config.toml
dataset = "photos with spoken descriptions (Open Images, Localized Narratives)"
arch = "dit"
qk_norm = false
layers = 6
positions = "sincos"
lr = 0.0023
weight_decay = 0.07
Rows from block 2 of a small image diffusion model, named by matrix and row number. Rows with one number belong to one neuron. Each number is 200 + 20 x the weight over its row's rms, rounded and kept within 0 to 999. All counts start at 0.
After each neuron's rows are labels from the 100 images, of 14976 (inputs lightly noised), where the neuron reaches its highest value: "strongest on" is what is common among them. Only what is clearly more common there than usual is listed. The data: photos with spoken descriptions (Open Images, Localized Narratives).
# fc1: MLP up (model.blocks.2.mlp.fc1.weight, 768x192), inputs 128-191
# fc2: MLP down (model.blocks.2.mlp.fc2.weight, 192x768, transposed), outputs 128-191

fc1.713,200,200,211,200,200,202,201,200,200,200,200,203,200,199,212,200,200,200,189,249,200,200,200,205,202,200,202,200,200,200,200,200,200,205,202,200,200,200,200,200,200,200,200,200,200,200,200,200,200,200,200,200,200,201,200,200,200,200,200,193,200,220,199,200
fc2.713,200,199,206,208,219,200,200,200,199,213,205,200,200,200,200,200,200,206,200,0,202,200,201,205,201,197,200,192,200,200,200,200,200,199,200,200,201,200,200,173,200,216,229,200,200,200,200,202,200,198,199,200,194,201,201,150,200,206,201,200,199,201,200,200
strongest on: text has "black"

fc1.311,199,197,195,200,199,183,200,202,201,200,196,200,200,200,201,226,232,221,200,211,201,458,200,213,201,200,200,215,199,200,200,201,200,201,201,200,199,200,200,200,200,204,200,200,201,200,200,200,197,200,200,200,199,197,199,200,200,200,199,201,200,200,200,181
fc2.311,203,199,201,199,200,195,200,200,200,202,200,199,200,200,200,200,254,189,202,172,179,427,200,167,288,201,200,200,199,200,200,200,200,200,199,200,200,201,200,197,200,200,199,200,200,200,206,200,200,199,199,200,196,200,200,200,200,200,202,200,200,200,200,200
strongest on: text has "grass"

fc1.272,199,200,200,174,200,194,200,198,199,200,224,164,200,200,204,207,200,200,200,227,200,216,202,218,200,208,196,212,200,200,200,200,200,200,197,203,200,200,200,200,200,176,188,67,200,206,200,185,200,200,200,200,189,199,200,222,200,200,205,194,200,163,200,200
fc2.272,200,200,200,191,213,239,200,200,199,216,205,197,190,200,200,200,199,200,200,200,200,201,200,200,200,202,197,200,203,200,200,198,200,201,199,200,201,200,200,209,200,213,204,0,200,201,200,200,200,200,200,200,213,200,200,219,200,200,198,200,200,200,200,200
strongest on: text has "white"; text has "black"

fc1.381,200,200,202,199,129,200,200,200,200,244,219,184,200,200,200,200,208,196,192,207,196,198,183,200,200,203,200,141,200,201,205,200,202,203,201,200,200,200,200,200,204,288,160,159,200,266,200,200,200,200,200,200,200,200,199,295,200,199,200,290,200,201,199,167
fc2.381,200,200,200,202,272,127,200,200,200,200,200,159,210,200,200,200,200,207,200,203,200,197,200,200,193,199,199,204,193,200,200,200,200,201,200,200,200,200,200,198,201,216,193,195,200,270,197,200,200,189,201,200,238,200,200,270,200,201,194,200,197,199,200,200
strongest on: text has "black"

fc1.687,199,201,200,195,196,201,200,201,202,202,203,199,200,200,213,221,250,201,137,159,231,201,231,200,201,200,200,169,200,200,200,201,200,196,193,200,202,199,201,200,200,196,150,207,201,200,200,173,199,199,199,200,180,197,200,201,200,169,197,175,200,198,200,213
fc2.687,200,200,200,200,200,200,200,200,200,198,200,198,200,200,200,200,200,205,224,278,252,198,200,200,31,191,207,204,203,200,200,200,200,200,200,200,200,200,200,202,200,200,206,200,200,200,200,200,200,204,196,200,200,200,200,200,200,198,200,200,201,200,200,200
strongest on: text has "sky"

fc1.259,199,200,163,200,199,199,200,200,200,201,200,195,200,207,206,292,201,200,195,200,199,204,200,206,201,200,200,200,203,201,200,200,200,204,174,200,200,229,200,199,198,200,200,201,200,200,200,165,200,200,200,198,112,208,203,200,200,199,199,200,201,200,206,227
fc2.259,200,201,32,201,200,200,200,200,198,203,208,202,176,200,200,200,224,199,170,189,201,198,200,200,198,199,203,218,193,200,208,200,200,202,201,200,201,138,200,201,199,191,183,201,200,200,206,201,200,187,219,200,197,229,200,200,200,200,205,200,157,200,204,163
strongest on: text has "color"

fc1.82,198,267,202,200,196,207,200,202,205,200,197,200,199,200,206,205,202,200,199,200,202,201,200,199,200,200,203,200,199,199,199,201,200,202,194,199,200,200,201,201,200,200,229,200,203,200,201,196,197,201,103,200,192,207,199,203,200,195,199,207,200,200,198,3
fc2.82,200,201,200,202,203,200,200,200,198,200,192,173,200,200,200,200,201,200,200,202,200,200,200,200,201,200,200,200,200,200,200,199,200,202,200,200,200,184,200,210,200,205,204,200,200,196,191,199,200,239,215,200,208,203,199,200,200,116,200,200,200,200,203,416
strongest on: text has "blue"

fc1.517,201,200,197,176,201,200,196,200,200,192,217,200,200,200,199,200,187,200,200,97,200,206,201,192,200,200,200,200,200,200,200,200,200,210,200,221,197,200,200,200,200,206,201,198,200,197,200,200,201,200,200,200,201,198,200,181,200,185,189,183,200,217,201,199
fc2.517,200,200,200,193,183,209,200,200,200,228,202,196,201,200,200,202,200,200,200,258,197,200,199,199,197,206,183,200,193,200,202,201,200,200,200,201,200,200,200,200,200,201,197,200,200,200,200,200,200,195,201,200,220,201,200,188,200,208,197,200,199,201,200,200
strongest on: text has "black"

fc1.563,200,200,269,200,200,200,201,203,199,200,200,198,200,201,200,309,200,201,200,200,199,200,189,202,201,200,200,209,200,201,200,200,200,200,214,200,200,200,200,200,200,200,200,200,200,198,200,193,200,200,200,200,135,200,201,200,200,204,200,200,200,200,200,216
fc2.563,200,209,363,201,200,204,200,200,204,207,202,204,200,200,200,200,200,199,170,193,199,198,200,201,200,199,202,200,204,200,203,200,200,198,202,199,200,343,200,200,200,191,202,200,200,200,213,200,200,201,199,202,193,200,200,200,200,191,201,200,240,200,200,187
strongest on: text has "plants"

fc1.74,201,220,197,212,201,197,197,192,197,200,200,211,200,200,200,184,199,200,200,201,225,200,200,200,186,194,188,269,199,199,200,199,200,200,205,200,189,200,200,200,200,194,205,200,198,194,200,200,200,203,200,199,201,159,200,200,200,191,211,202,200,200,203,199
fc2.74,200,183,200,33,199,200,200,200,198,272,326,190,181,200,200,200,194,198,200,200,203,200,200,200,197,199,234,200,200,200,200,200,200,200,200,199,200,206,200,200,200,200,200,196,200,201,208,200,200,210,200,200,200,200,200,200,200,191,215,200,200,200,200,200
strongest on: text has "sky"; text has "grass"; text has "top"

fc1.570,200,198,198,202,198,200,201,203,200,218,200,211,200,200,199,189,193,157,195,198,197,175,201,201,205,241,200,200,200,202,200,204,200,201,199,200,202,201,200,200,200,216,200,201,200,199,200,200,202,200,200,200,202,170,200,200,200,200,200,201,201,200,200,200
fc2.570,200,200,200,200,202,200,200,200,200,199,200,193,200,200,200,200,205,225,200,193,200,145,200,200,204,203,200,221,200,200,200,200,200,201,200,200,199,201,200,202,200,201,201,200,200,198,206,200,200,200,200,200,200,200,200,200,200,201,200,200,204,200,200,199
strongest on: text has "sky"; text has "trees"; text has "grass"; text has "water"

fc1.417,199,191,197,199,200,200,199,197,198,201,209,200,205,197,202,200,200,198,197,206,185,199,202,200,205,201,200,201,200,201,200,200,200,200,200,299,202,78,200,200,200,200,200,200,194,200,199,179,199,200,220,194,199,200,197,200,199,189,200,201,200,199,200,200
fc2.417,200,207,200,199,200,205,200,200,199,200,197,200,200,200,200,200,205,198,221,204,200,201,200,200,200,200,200,213,199,200,200,200,200,200,200,200,200,63,200,199,200,203,200,200,200,200,200,201,200,200,233,200,203,200,200,200,200,196,200,200,198,200,200,204
strongest on: text has "color"

fc1.219,200,201,200,207,195,211,200,199,200,200,198,200,200,200,200,194,200,199,200,200,194,200,200,200,195,200,202,203,203,223,200,200,200,201,206,212,200,202,200,200,217,195,250,200,184,195,200,199,199,202,199,203,199,201,201,202,194,202,200,199,201,200,207,183
fc2.219,200,193,205,192,204,201,200,200,201,200,198,196,198,200,200,200,200,196,200,200,175,236,200,197,216,201,199,246,201,200,200,200,200,218,200,200,185,200,200,205,199,215,221,200,200,200,159,200,200,207,216,200,213,200,200,200,200,167,200,200,228,210,200,274
strongest on: text has "green"

fc1.488,199,201,196,146,196,206,196,202,202,145,195,199,200,200,255,274,201,201,157,238,201,178,198,200,198,219,198,142,203,202,200,208,201,119,210,200,217,200,201,204,200,197,199,206,202,206,200,165,200,200,199,201,140,198,200,200,200,192,236,159,200,200,202,262
fc2.488,200,187,200,201,204,209,200,200,199,200,198,191,196,200,200,200,182,199,203,200,186,250,200,200,202,202,200,200,200,200,200,199,200,271,200,198,197,211,200,202,199,197,221,200,200,187,199,200,200,225,199,200,220,202,200,200,200,172,201,200,206,199,200,200
strongest on: text has "sky"

fc1.345,200,200,192,200,200,187,200,199,200,199,200,200,200,198,198,200,201,194,200,206,203,196,175,201,205,200,200,203,200,200,200,200,200,198,186,200,206,185,197,200,200,205,200,201,198,202,200,200,200,200,252,201,200,229,195,200,200,198,198,200,200,203,200,200
fc2.345,200,191,121,182,200,201,200,200,192,198,195,196,199,200,200,200,202,199,235,206,192,201,204,200,199,200,200,200,200,200,200,200,200,199,200,200,200,83,200,202,200,206,200,198,201,200,201,200,200,201,271,200,197,199,200,200,200,191,200,200,194,201,200,207
strongest on: text has "color"; text has "red"

fc1.753,200,195,200,200,200,200,200,200,200,175,137,201,200,200,177,104,203,201,200,203,165,196,200,194,199,198,197,206,199,199,200,200,200,189,201,200,202,201,200,200,200,200,200,213,200,199,200,259,200,200,200,200,331,203,200,202,200,204,209,202,200,201,198,200
fc2.753,200,201,200,201,200,227,200,200,198,200,386,199,207,200,200,200,201,173,201,202,193,206,200,200,200,200,200,141,200,200,200,200,200,200,200,200,201,200,200,200,200,200,225,199,200,200,166,200,200,194,200,200,200,200,200,200,200,205,200,200,200,200,200,205
strongest on: text has "sky"

fc1.169,201,237,203,208,196,206,200,208,203,201,223,207,226,200,200,203,199,191,200,205,183,199,200,213,200,223,199,110,200,200,200,200,200,200,197,276,216,201,200,196,200,193,199,201,200,200,200,149,201,193,102,201,188,214,205,200,200,165,200,200,202,200,202,204
fc2.169,200,142,199,195,204,228,200,200,200,202,200,200,200,200,200,200,201,204,200,198,201,200,201,200,202,197,200,203,199,200,201,200,200,201,200,200,200,206,200,200,200,199,200,200,200,199,200,199,200,200,34,200,200,225,203,200,200,200,200,200,200,200,203,199
strongest on: text has "blue"

fc1.16,200,201,233,200,199,189,200,200,200,201,209,198,200,200,200,200,199,200,201,200,200,200,199,200,200,201,199,189,200,200,200,200,200,200,205,200,195,83,200,200,200,201,200,200,200,200,200,177,196,200,207,200,200,187,200,199,201,200,200,201,200,199,203,174
fc2.16,200,232,257,206,200,204,200,200,200,200,200,188,200,200,200,200,215,199,200,201,199,199,200,200,200,196,200,194,200,200,200,200,200,200,221,200,200,308,200,200,200,205,226,199,200,200,200,200,200,200,176,200,200,200,200,200,200,207,200,200,200,200,200,200
strongest on: text has "red"

fc1.528,200,200,199,208,200,200,200,200,200,200,249,200,200,200,207,211,200,196,200,222,229,200,200,200,200,205,196,200,200,200,200,200,200,200,196,200,199,200,200,200,200,200,200,200,200,199,200,200,200,200,200,200,197,199,200,200,200,200,191,185,200,192,200,200
fc2.528,200,201,200,229,24,200,200,200,200,199,212,202,245,200,200,200,200,193,200,200,200,201,200,200,186,193,200,204,200,200,200,200,200,157,200,200,200,200,200,200,200,180,145,200,200,206,200,200,200,201,200,200,175,200,200,200,200,237,201,200,200,199,200,210
strongest on: text has "black"

fc1.495,200,200,202,218,183,200,200,199,200,200,200,213,200,200,203,207,200,200,200,239,203,204,200,202,200,200,200,189,200,200,200,200,200,194,200,200,200,200,200,200,200,181,170,201,200,219,200,177,199,200,200,200,193,200,200,200,200,196,222,200,200,162,200,200
fc2.495,200,199,205,199,199,204,200,200,199,200,203,199,200,200,200,200,206,204,206,91,200,201,200,200,213,198,200,196,200,200,200,203,200,200,200,200,201,200,200,200,200,183,203,202,200,200,200,200,200,200,199,200,199,200,200,180,200,200,200,200,199,200,200,201
strongest on: text has "black"

fc1.460,200,199,216,201,211,201,199,199,200,208,215,200,216,200,205,200,201,200,200,203,200,200,198,199,200,200,200,184,201,200,201,200,200,204,200,200,200,147,200,195,200,200,212,198,200,201,196,179,197,200,176,199,188,186,200,200,198,180,199,204,200,200,201,200
fc2.460,200,131,200,200,200,203,200,200,198,184,208,196,201,200,200,200,199,201,200,200,207,200,193,199,201,199,201,201,197,200,198,200,200,200,200,200,200,179,200,200,199,202,203,197,200,200,200,200,200,200,208,200,200,216,200,200,200,200,200,200,198,200,200,206
strongest on: text has "man"

fc1.1,200,261,187,200,200,184,200,200,199,200,204,200,200,198,200,195,180,200,200,125,205,212,200,228,200,200,200,198,200,200,197,199,200,200,200,200,199,200,200,200,200,192,200,200,200,200,199,200,203,200,204,198,201,175,199,200,200,200,200,200,200,200,198,189
fc2.1,200,122,200,201,199,200,200,200,202,200,203,200,196,200,200,200,203,191,187,131,196,206,200,200,198,203,200,212,202,200,200,200,200,196,199,200,202,200,200,199,200,195,213,200,200,201,203,200,200,199,158,202,200,153,200,200,200,207,200,200,198,200,200,201
strongest on: text has "blue"

fc1.665,200,200,192,200,200,200,198,199,200,200,200,200,200,200,201,200,199,195,191,202,174,200,199,201,200,200,200,212,204,202,200,200,200,199,202,266,200,301,200,200,200,198,200,200,189,197,123,199,200,200,220,199,160,203,200,202,200,198,200,200,200,200,199,200
fc2.665,200,228,247,195,199,200,200,200,201,189,199,199,194,200,200,200,193,200,291,206,199,204,198,200,203,200,200,208,199,200,200,200,200,200,202,200,198,317,200,205,200,202,204,197,200,200,200,200,200,207,206,200,202,200,201,200,200,183,200,200,202,200,200,210
strongest on: text has "green"

fc1.223,200,200,200,200,200,200,200,200,200,201,201,192,200,200,207,200,200,199,200,200,184,191,186,200,199,202,200,196,200,200,200,200,200,198,214,200,199,201,200,200,200,196,200,201,200,201,200,198,199,200,220,200,195,216,198,200,200,189,201,200,200,197,200,192
fc2.223,190,200,233,199,200,199,200,200,198,200,188,192,200,200,200,200,200,196,142,204,193,201,203,199,200,200,198,199,200,200,200,200,200,200,205,200,200,169,200,200,200,200,200,199,200,200,200,200,200,200,180,200,197,205,200,200,200,200,198,200,191,202,200,220
strongest on: text has "color"; text has "red"

fc1.445,200,204,205,213,200,201,200,200,200,200,212,200,278,203,186,170,199,200,222,200,200,201,201,202,200,200,200,184,200,200,200,200,200,199,201,200,250,200,200,200,200,200,201,200,200,200,200,199,201,200,133,200,199,183,203,200,200,194,200,205,200,193,200,169
fc2.445,200,204,208,200,199,208,200,200,199,200,199,201,202,200,200,200,200,198,198,200,202,207,200,203,206,200,200,200,198,200,200,200,200,200,198,200,189,200,200,200,200,215,224,198,200,199,199,200,200,199,200,200,200,202,200,200,200,196,201,200,199,199,200,213
strongest on: text has "blue"

fc1.462,196,201,183,200,193,206,200,202,204,236,196,202,197,202,255,240,201,200,189,204,199,195,155,196,200,200,226,197,200,201,200,201,200,197,200,197,205,194,201,194,200,140,198,253,206,200,187,189,198,199,198,200,174,196,193,215,200,89,199,185,200,240,200,223
fc2.462,200,200,207,194,201,200,200,200,198,181,187,175,200,200,200,200,191,204,228,200,193,204,200,200,211,202,200,200,200,200,200,199,200,209,200,198,201,200,200,192,198,203,200,200,200,191,186,200,200,230,185,200,205,201,200,200,200,14,195,200,200,200,200,224
strongest on: text has "sky"

fc1.459,200,201,196,202,219,199,200,205,200,208,200,200,200,201,205,201,200,200,206,200,199,200,193,199,200,202,201,188,200,200,200,200,200,200,200,217,200,291,200,200,200,197,200,200,200,202,200,183,199,200,206,200,195,200,199,201,200,179,201,201,200,200,204,175
fc2.459,200,216,195,199,201,200,200,200,200,200,199,180,200,200,200,200,193,199,125,200,202,196,200,200,204,200,197,192,199,200,200,200,200,199,200,200,199,234,200,206,199,200,210,200,200,200,200,200,200,209,200,200,200,199,200,200,200,197,200,200,201,200,200,239
strongest on: text has "green"