{
  "arch": "dit",
  "activation": "gelu",
  "width": 192,
  "beta1": 0.95,
  "beta2": 0.999,
  "eps": 1e-08,
  "batch_size": 128
}
Rows from block 3, named by matrix and row number. Rows with one number belong to one neuron. Each number is 500 + 50 x the weight over the matrix's rms, rounded and kept within 0 to 999. All counts start at 0. Numbers have three digits each.
# fc1: MLP up (model.blocks.3.mlp.fc1.weight, 768x192), inputs 0-191
# fc2: MLP down (model.blocks.3.mlp.fc2.weight, 192x768, transposed), outputs 0-191
fc1.493:491500500500625509500500500500500500500499498500509500500500500500500501500500500534500500501500500500499500500500956502482500500500500500500500500500500500500500500500500502500500500499500500500477500500500500506500500500500500501500500500500500501500500500500501501500500500500500500499500500501500500500541501500500500500496500500500500500500500500501500483500500509500500499502500500500500500501500500499499500500501500500498500500500504498500500500500500501500500506500509500500500500482500500500500500507500500500500500500488494502500500500500500500513500500500500500478
fc2.493:503500500499500500500500500500500500501502500500501500500500500500500500500500500502436500500500500500500500500500576500500500500500500500310500500500500500500500500500500500498500500500500509500500500500500500488500500500500500500500500500500500499498500500500500500500500500498500500500543500500497500498485501500499500500500501500500500500500500500500500496500500500500500499500500500500500500500500500500500499500499525500500500501501500501500498500500500500500500500500500500500500500500501500500500500500500501500500500500500500500500498500500500500501500500500500500500
fc1.495:508500500656999484496500487498500507519501505496768500460377532510516509500470501564500500500500548500496510501579500500500500479499500500615500500499500492501505466501500499500500499557495500500484499508511513456500500488500500442505502500500501478500500501498500499488500500500500540621500519430500500506588502500500500501500501500500500496500500501500512479502517536451500500599545500500498498502464503500500531519494500500498429491548500500500493500501500500496496503280498499500516438471500501605500500498500484278468500500181500500500471500509500427382483442503511501500
fc2.495:517500501498499507500500500501500500500500500500500500500500502500500500500501500500500500500500501500500500500500500500500500500497500500500500500500500500500499500500500500498500500501500500500500500500500500500500500500500501500500500500500500491494497500500500500500500500353500500500498505499500500500500500500500500501494502500500500500500500500500500496500500500500500500499500500499500500500501500500483500499516500500501500499500501510500501500500500500500500500500500500500500500500501500499500500500500505500500500500500500500500500500500500500500500500500500500522
fc1.497:503506501500500498490500498490500500500500508544597500607502495327525503483503517500501475406500903500500500747501500548494499500567500049500500511498501536501503474498500499496493497528432500500466149497474500500500499505477537506500505501500497718500500500500500443514500376568500516501512506468500477500510474551500500531510500399500500240500499573502510500504524521500500500510500500504488516586373556500462500500501500657514500505502497385510504502500500500487558500402500381501499502500500497500501499501565498438459452501238500490500440499500596500498488500500500500500
fc2.497:500500500506528500500434500455500498500498469538486501494500500477519500501450475500501494519501469500498527446500535508480500494514507522498500500500500500500500502500444502503466500499502494561499434500541461501500500422505521500500492520500464565568510500500500500501500501498500464498500499509500500410502500531502503499500484501500500853502547519500497481324482500499500503499499500500499501502523500502500499508489500500501500501497500491499497500500500551497497500500500500500499497500438508504494519573499501485500510500500500443500501501500500500504505500498532500537
fc1.498:501501500500499435497523500510500413500500500474500500500503491500500500500537500477567334483499499500503500499500500500500500499500500483500500498514502499500502499500500500523500500499502500509349500500503500422494640500480500553500500500502501498500500500501500503500500497500500532498504509500500499500498489504500500500500500496464503505444507707502500500500500500502500500500500500501500500500499668500499502470483500500498503500500493552503500500532501507501500500507500503500502505501534500500500500498623486500503504501500500505500500500501500500457500500500497500549
fc2.498:503533478504500500482500500478500509503493500500810502505500459424498500500435501500500502500500500500500501500500506505497499502500502153498499483500500482500500501509500500499500500501500497507156501500498500519500500501500501499498501498501499500427504500500500501500500499502493500530499485488500500528499501505500492500499504509500500496502501500500508500500500500500503498485500500492501500500500500496500500501509500500500500501476499469500500486500500499500500499500500500500505501500486500501502500501553492500500502500500500515500503501500500500498500500500500500500
fc1.499:486500499500860499500500551499500497502502494499500499521502488529500503500503503489503500497500494812496500502500888524500500500500499500499501499500505506500501499499507502500500512499497501460501500500501500525500500500473500501500500500500501501501500500501500537498500500500495500467503502502502498497496511500501500500502500485500499501500543503503490501502500499501500499500500500494504500499460503500499486498500501495499500500500513498500499498500500501499501500509500500500502501494500500500501500504501500501499501497501365504500461504500502501517500500500500500478
fc2.499:499504471498501500500500500500500500500531500500502500500500500500500500500501500500459500503500498500500500500500498500500500501498500500248501500499500500500488495500500500496500500499500518459500500500500500499500500501499500501500500500500500499641500500500500494500500500488495500478566499498483500486481525499464500500500500500500500500501500500500500496500500500501500499500500500506501500498500500500500496500498613500500500501502500500500503500500500500501499500500500500500500500500515500503501500500500500500500500500500500500500495500500500500505500500501500500442
fc1.500:499500500500817519500500500500500501499499500503503501500500500500500500500498500583499500500500500500499499500500937502496500500500500500500500500497500500500500500500500501500500500469500500506464499500499500524500500500502500500502500499500500501454500500500503500500500500500500500500500500508500500500575500500500500500480500500498500500500500500502500494500500539500500500502500500500500500500500499499498500500507500501498500497494517500500500500500500500500500500500508500500500501500499500500500500504500500500500500501492500501500500500500500500521500500500500500482
fc2.500:506500501499500500500500500500500500507500500500500500501500500500500500500500500516481500500500500500500500500500724501500500500489499500351500500500500492500500500500499500500500500500500508501500500500500500473500500500500500500500500500501500498490500500500500500500500500492499500500543500501481500500488500500493500500500500500500500500500500500500500491500500500500500499500500500500500500500500500502495487497499500500500501501501500503500496500500500500500500500500500500500500500500501500500501500500500501501500502500500500500500500501501500500501500500501500500500
fc1.501:500500500500843522500500500500500503499499500505500506500500500500500500500499500595499500500500500500499498500500905501499500500500500500500500508498500500500500500500500500500500500456500500510480499500497500522500500500502500500503500498500500501443500499500503500500500500500500500500499500515500500500565500500500500500481500499499500500500500500505500497500500575498500500500500500500500500500500500499497500501508500504497500492490537500500500500500500500500500500500504500500501501500497500500500500502500500500500500503500500501500500500500500500518500500500500500497
fc2.501:505500502500500500500500500500500500507500501500500500501500500500500500500500500521500500500500500500498500500500795501503500500488499500397500500500500490500499500499499500500500500500500506501499500500500500470500500500500500500500500500501500498485500499500500500499500500485499500500541500500500500500500500500487500500500500500500500500500500500500500492500500500500500499500500500501500500500500500502493478494499500500501502501501500503500495500500500500500500500500500500500500500500500500501501500500509501501500500500500500500500500503501500500505500500501500500500
fc1.504:505500483500500610499486492507500586508500497467503499500434440740476497500496506500506501512500500501495501500500500504433500502500499501500500502523500511501500500505504500495478521500502500477501497499500498493499500505500576500500495500500501500500499500501499500500500500500500500495507513493499500512500538485500500482498480501486501541999482499404503488492510500500500500500500500500499500504473490500512479437501500499500500497506395500500560520502503500500518513501504500501499503342489500501500504498501523500475499500500500502500500505500502500486500500491500500475
fc2.504:506500497504448557503451500516508376499500501475564527499500514235502500496438500498501506500500500500500503500500502500424489497500500491486502506500500500500502506495499476498479500537502503539316504501500500477501500509500495493499501499487499496510496491500500500499500500401497500500511500492681499500500498479501500481488535557500495440489500494500500603500500279501500500501500508491502500500501500495498500501503502500500499500501492494501485500500502498500500505500500500500500501500501516511497500516504495500499380500500500497500500500500500500500500500498500500500
fc1.505:500500500500817519500500500500500502499500500503501504500500500500500500500499500588499500500500500500499498500500924502498500500500500500500500501497500500500500500500500501500500500483500500507487499500497500523500500500502500500502500498500500501496500500500506500500500500500500500500500499514500500500566500500500500500487500499499500500500500500503500496500500563498500500500500500500500500500500500499497500500504500501495500494491542500500500500500500500500500500500503500500500501500498500500500500502500500500500500501500498502500500500500500500518500500500500500492
fc2.505:505500502500500500500500500500500500506500501500500500501500500500500500500500500516493500500500500500499500500500755501502500500490500500359500500500500490500495500499499500500500500500500506501499500500500500473500500500500500500500500500500500498485500499500500500500500500485499500500542500500469500500499500500489500500500500500500500500500500500500500493500500500500499499500500500500500500500500500501494483494499500500501502501501500502500496500500500500500500500500500500500500500500500501501501500500513501501500502500500500500500500501501500500503500500501500500500
fc1.506:511500511500500500498500502484500429500500499534500500501500501500500500500501505500786500430500500503504500500500500500500500500516500512500500511499500500501499500500498502500500500500500500500500496500499500500500533507428500488500500500500500500500500500500500500504500500500500500491500501500511500500500492500500500500503514446556500487501525117508500500500500500500500500500499500500500500499498500500500499496500500500501500496502538500500499499498500487500498492500489500500500500500518500500500500500500500500499500500500500501500500499521498500498501500498500500500
fc2.506:500504500487500510500500500500505499495500501500500497500500500500489500501509500393503500500500496500515500500500503500500500500501500542500500500500500487500500501494500499505500500499498442500500500500500500483500500500501499498500500500500501501489476485500500498500500500359500500500495500504500501500485501499501500500500500500500500499506500999500500544500500500500500500500500500504500500500500500496505500638542501500500500497497500500500500500500494500498500499500500500500500500500490510497497500499495502500479499500500500507500500500497500500471498500500500500532
fc1.507:499499500500913477500526500503500507500501496522500479745321500500501498495589577500500510493500498914581465500583810568500500488480500591500500499500500500498501475488517439500500491496527500486500472500572500500500520500500500540502500497500526502500500498500500524502500500500500742501465509501500500455500504510510500432517499498550496482500691373622381500464500500500500500500500498493501500511493355500510545500491500501481500501546500500500498500500494500500500501500486500500500500500460479500500500500501502500520500500500500500500425500505500500512386500500558500500
fc2.507:503466500504500498500478500498496500500223500500513500500500500500500500500493386500435500500500499500500414502500619482500500500500501465117500500500500510499452500504499500492445500502502518381495500500500500500500500505493500500500583502500500499704507539500500500500500500451500658500546522548500500606532508498493498498500501698500500500500438500500501501482500500500498500500500561500501500430507500503500500500500602500500501502511500500500500500500500496500499514500500500500314500500383500506500500500498500500514500500500500501500472505500500500502500500424747500500
fc1.508:500501500500500500504497441469679498518491500500520503500516504493594498469490659475502489446500589500483500704500684511500505502500500282500500476494467468500500337503547502499498504437407500422499372493524499500500500502500500501500496502500421713500502500501502320509500478500500500500618500552506477404500499478500500512409403475551477149603528509188232411607564500494499260500694500532467494507500500500498499432498511524500500500456477508499496460347501459471561543504505500500503499500496497497500516421531716500574447500500486471500500499514564500432499500500500500500
fc2.508:500500501510506501470677504500500352500490503387497500499500500460524500533500656500500500335500404520516451424500500314500472494509501586493481500500500501500733388457456469503501500510720500521547477507492499466500496505550504501499502508499518627495532500500500500496500520500500530492501499501496471501403487493499526491487482777500500357560389503500738509670533549500484422494491518501500461515517500500500500426464500500501500504497502526498500500500500615502501491500500517500487500500501506500499505355503479500495490500493500532500450463500500500501503500500518500500
fc1.509:494501498500500381503495522492723500502481500504526421500473498619479502500500494495536633499501499592490499500510530500500633496560499499500500493495500497505500499500513500489499502448500500498487500500517490500501403500500567499501504493500506501500500499502500503517500376500500500519500500504488482516500500500501500500505508480508499544501498514499502494500575717502500501529504500511509500502488500498499518513492503460501500492499499464506496496535500506500556491500500500732501496431516256500497470500562506329500500500500352518500499501500500500533497500501503500482
fc2.509:499492503519441373502500500443500501502485500505159587429500504707501500510586500476436723344500499500497492497500260506469692498499500341500499479500500497500503494505501491532310500495494520485500499657500513255461500497500500499501499500500500500339517379500500500477500754502513498494568501503462466593500512477499508497501502331500500654442500516500470505500505500505910502502500466497513499500499500499497490496503501500521500498507504489500502505500512501503504500500500493500499512500487746493476484544502500500500688500500500365507498502581500500503500500000499500505
fc1.510:496503498501529520495500499500502505499500486500502500500392500515500500500500500524503500500501500505411501500502915515486500500500499500500500500501502499502501499500501501500500498501501500502500499500514218500499500492499500500500499499499501500500500500500500501500500500506499501477501500501498498506533467500501500509500500481494500529500602493501501471495500500499500494502500499491392500500484498499500500500500501498499496501500500500501509500506500492500425506500510499507500521493500700464500591467513500498497497500493498502500496505501500499519501499500499500500
fc2.510:500500499500503463500500500500500500500505501500370500500500501500500500500500501501500500500500500500501502500500893503489499498500504500000500500500500505500500499500551500477499500512500509500500499117500500631500500535377500500500500497503501499999500496500500500076500500476500500500529498500500620500499500501500495493499501500500500500500499500500500505500501704500493497498498500503500501500500500500457501500498500500500500500498500508500481500500500498500500500500500500500501500500502195510499500502500500500499340500500500502500384500501500500508500500500503500486
fc1.511:500498529500500479499509647501582500500568489492500499459495497497501500500502500500502500510500540500500500352500500562372500501500500499500500511500498503501500317500498506502499534500000500303500580497352499500500501497490539507496493478500509360500500500500499519498500499500500598498504500500500495487502532465549500550487496501500506500485508498499552500499557503483501501556670500488498500509450497501507500494458501529496500500499500287497498463500500583461500504501501500502310499500500500502500501499500501500472500500500476497500500498502344420465492500500507500493
fc2.511:500501439520569497500253500500500516636443500501507500499500501499463500502498495473500501500503472500514502564500500500506500498490129500380500499500500498500431131500494546498496500499832501362531516500496498502495500496475627499482499539511441498500527498500500378500500500480500500574503521464461502499559459480490511500488504503499494514500613500500500491632120520500499292562500512500487430634103501525497353546364518500478500491494468000500544500500516518500482500500500500500271494500494494496506501493464503506500483500500500500500435504500500500530500500499501500498
fc1.512:499500500500820520500500500500500502499498500504503503500500500500500500500496500589499500500500500500499498500500934501493500500500500500500500500498500500500500500500500500500500500473500500506463499500499500524500500500502500500502500499500500501455500500500503500500500500500500501500500499508500500500576500500500500500481500500499500500500500500502500494500500539500500500502500500500500500500500499499498500500508500501498500496495517500500500500500500500500500500500507500500500501500498500500500500504500500500500500501488500501500500500500500500519500500500500500484
fc2.512:506500501499500500500500500500500500507500501500500500501500500500500500500500500519481500500500500500499500500500725501500500500489499500376500500500500492500500500500499500500500500500500507501500500500500500473500500500500500500500500500502500498489500499500500500500500500491499500500539500501480500500490500500492500500500500500500500500500500500500500491500500500500500499500500500500500500501500500502494491498499500500500502501501500503500496500500500500500500500500500500500500500500501500500501500500500501501500501500500500500500500501501500500501500500501500500500
fc1.513:495509499658511474499500498503499495495503499519537500500502483502506501507470499565499499497559498499494499491500567505500497499505502500547500500500503491501517492500501517531471516499518475563477504499508483514500500500572502512525500495500500492500499500500531516503500500500448500523492471513481496528506539480499500499500517500500496523499495500517500503465544717499494500520584500506506518496507505500493480500489500497498500500488602511550500503502501500496525509502502502499510488501500500502500504509476488495494349499341405495500445488519497496521499433500498500466
fc2.513:498500446498516487499500500505500499502486503500501500532500500500510500500507491502486500500500507500494503500500576500500500496498502500453495499500498502500487479492498495497501500505499525500496500496500500476499500499500505501503500501502498493497500500500500500498500501500500500518520500526489500501504506494500500503500500500500500489500500500500456476485500500501500473503497500500501487491482500501497502475499503500502500500500500503500498500500528499495507500500500500500500500500503490495502498494501501502500956500500500500500464500500500500517501500501504500502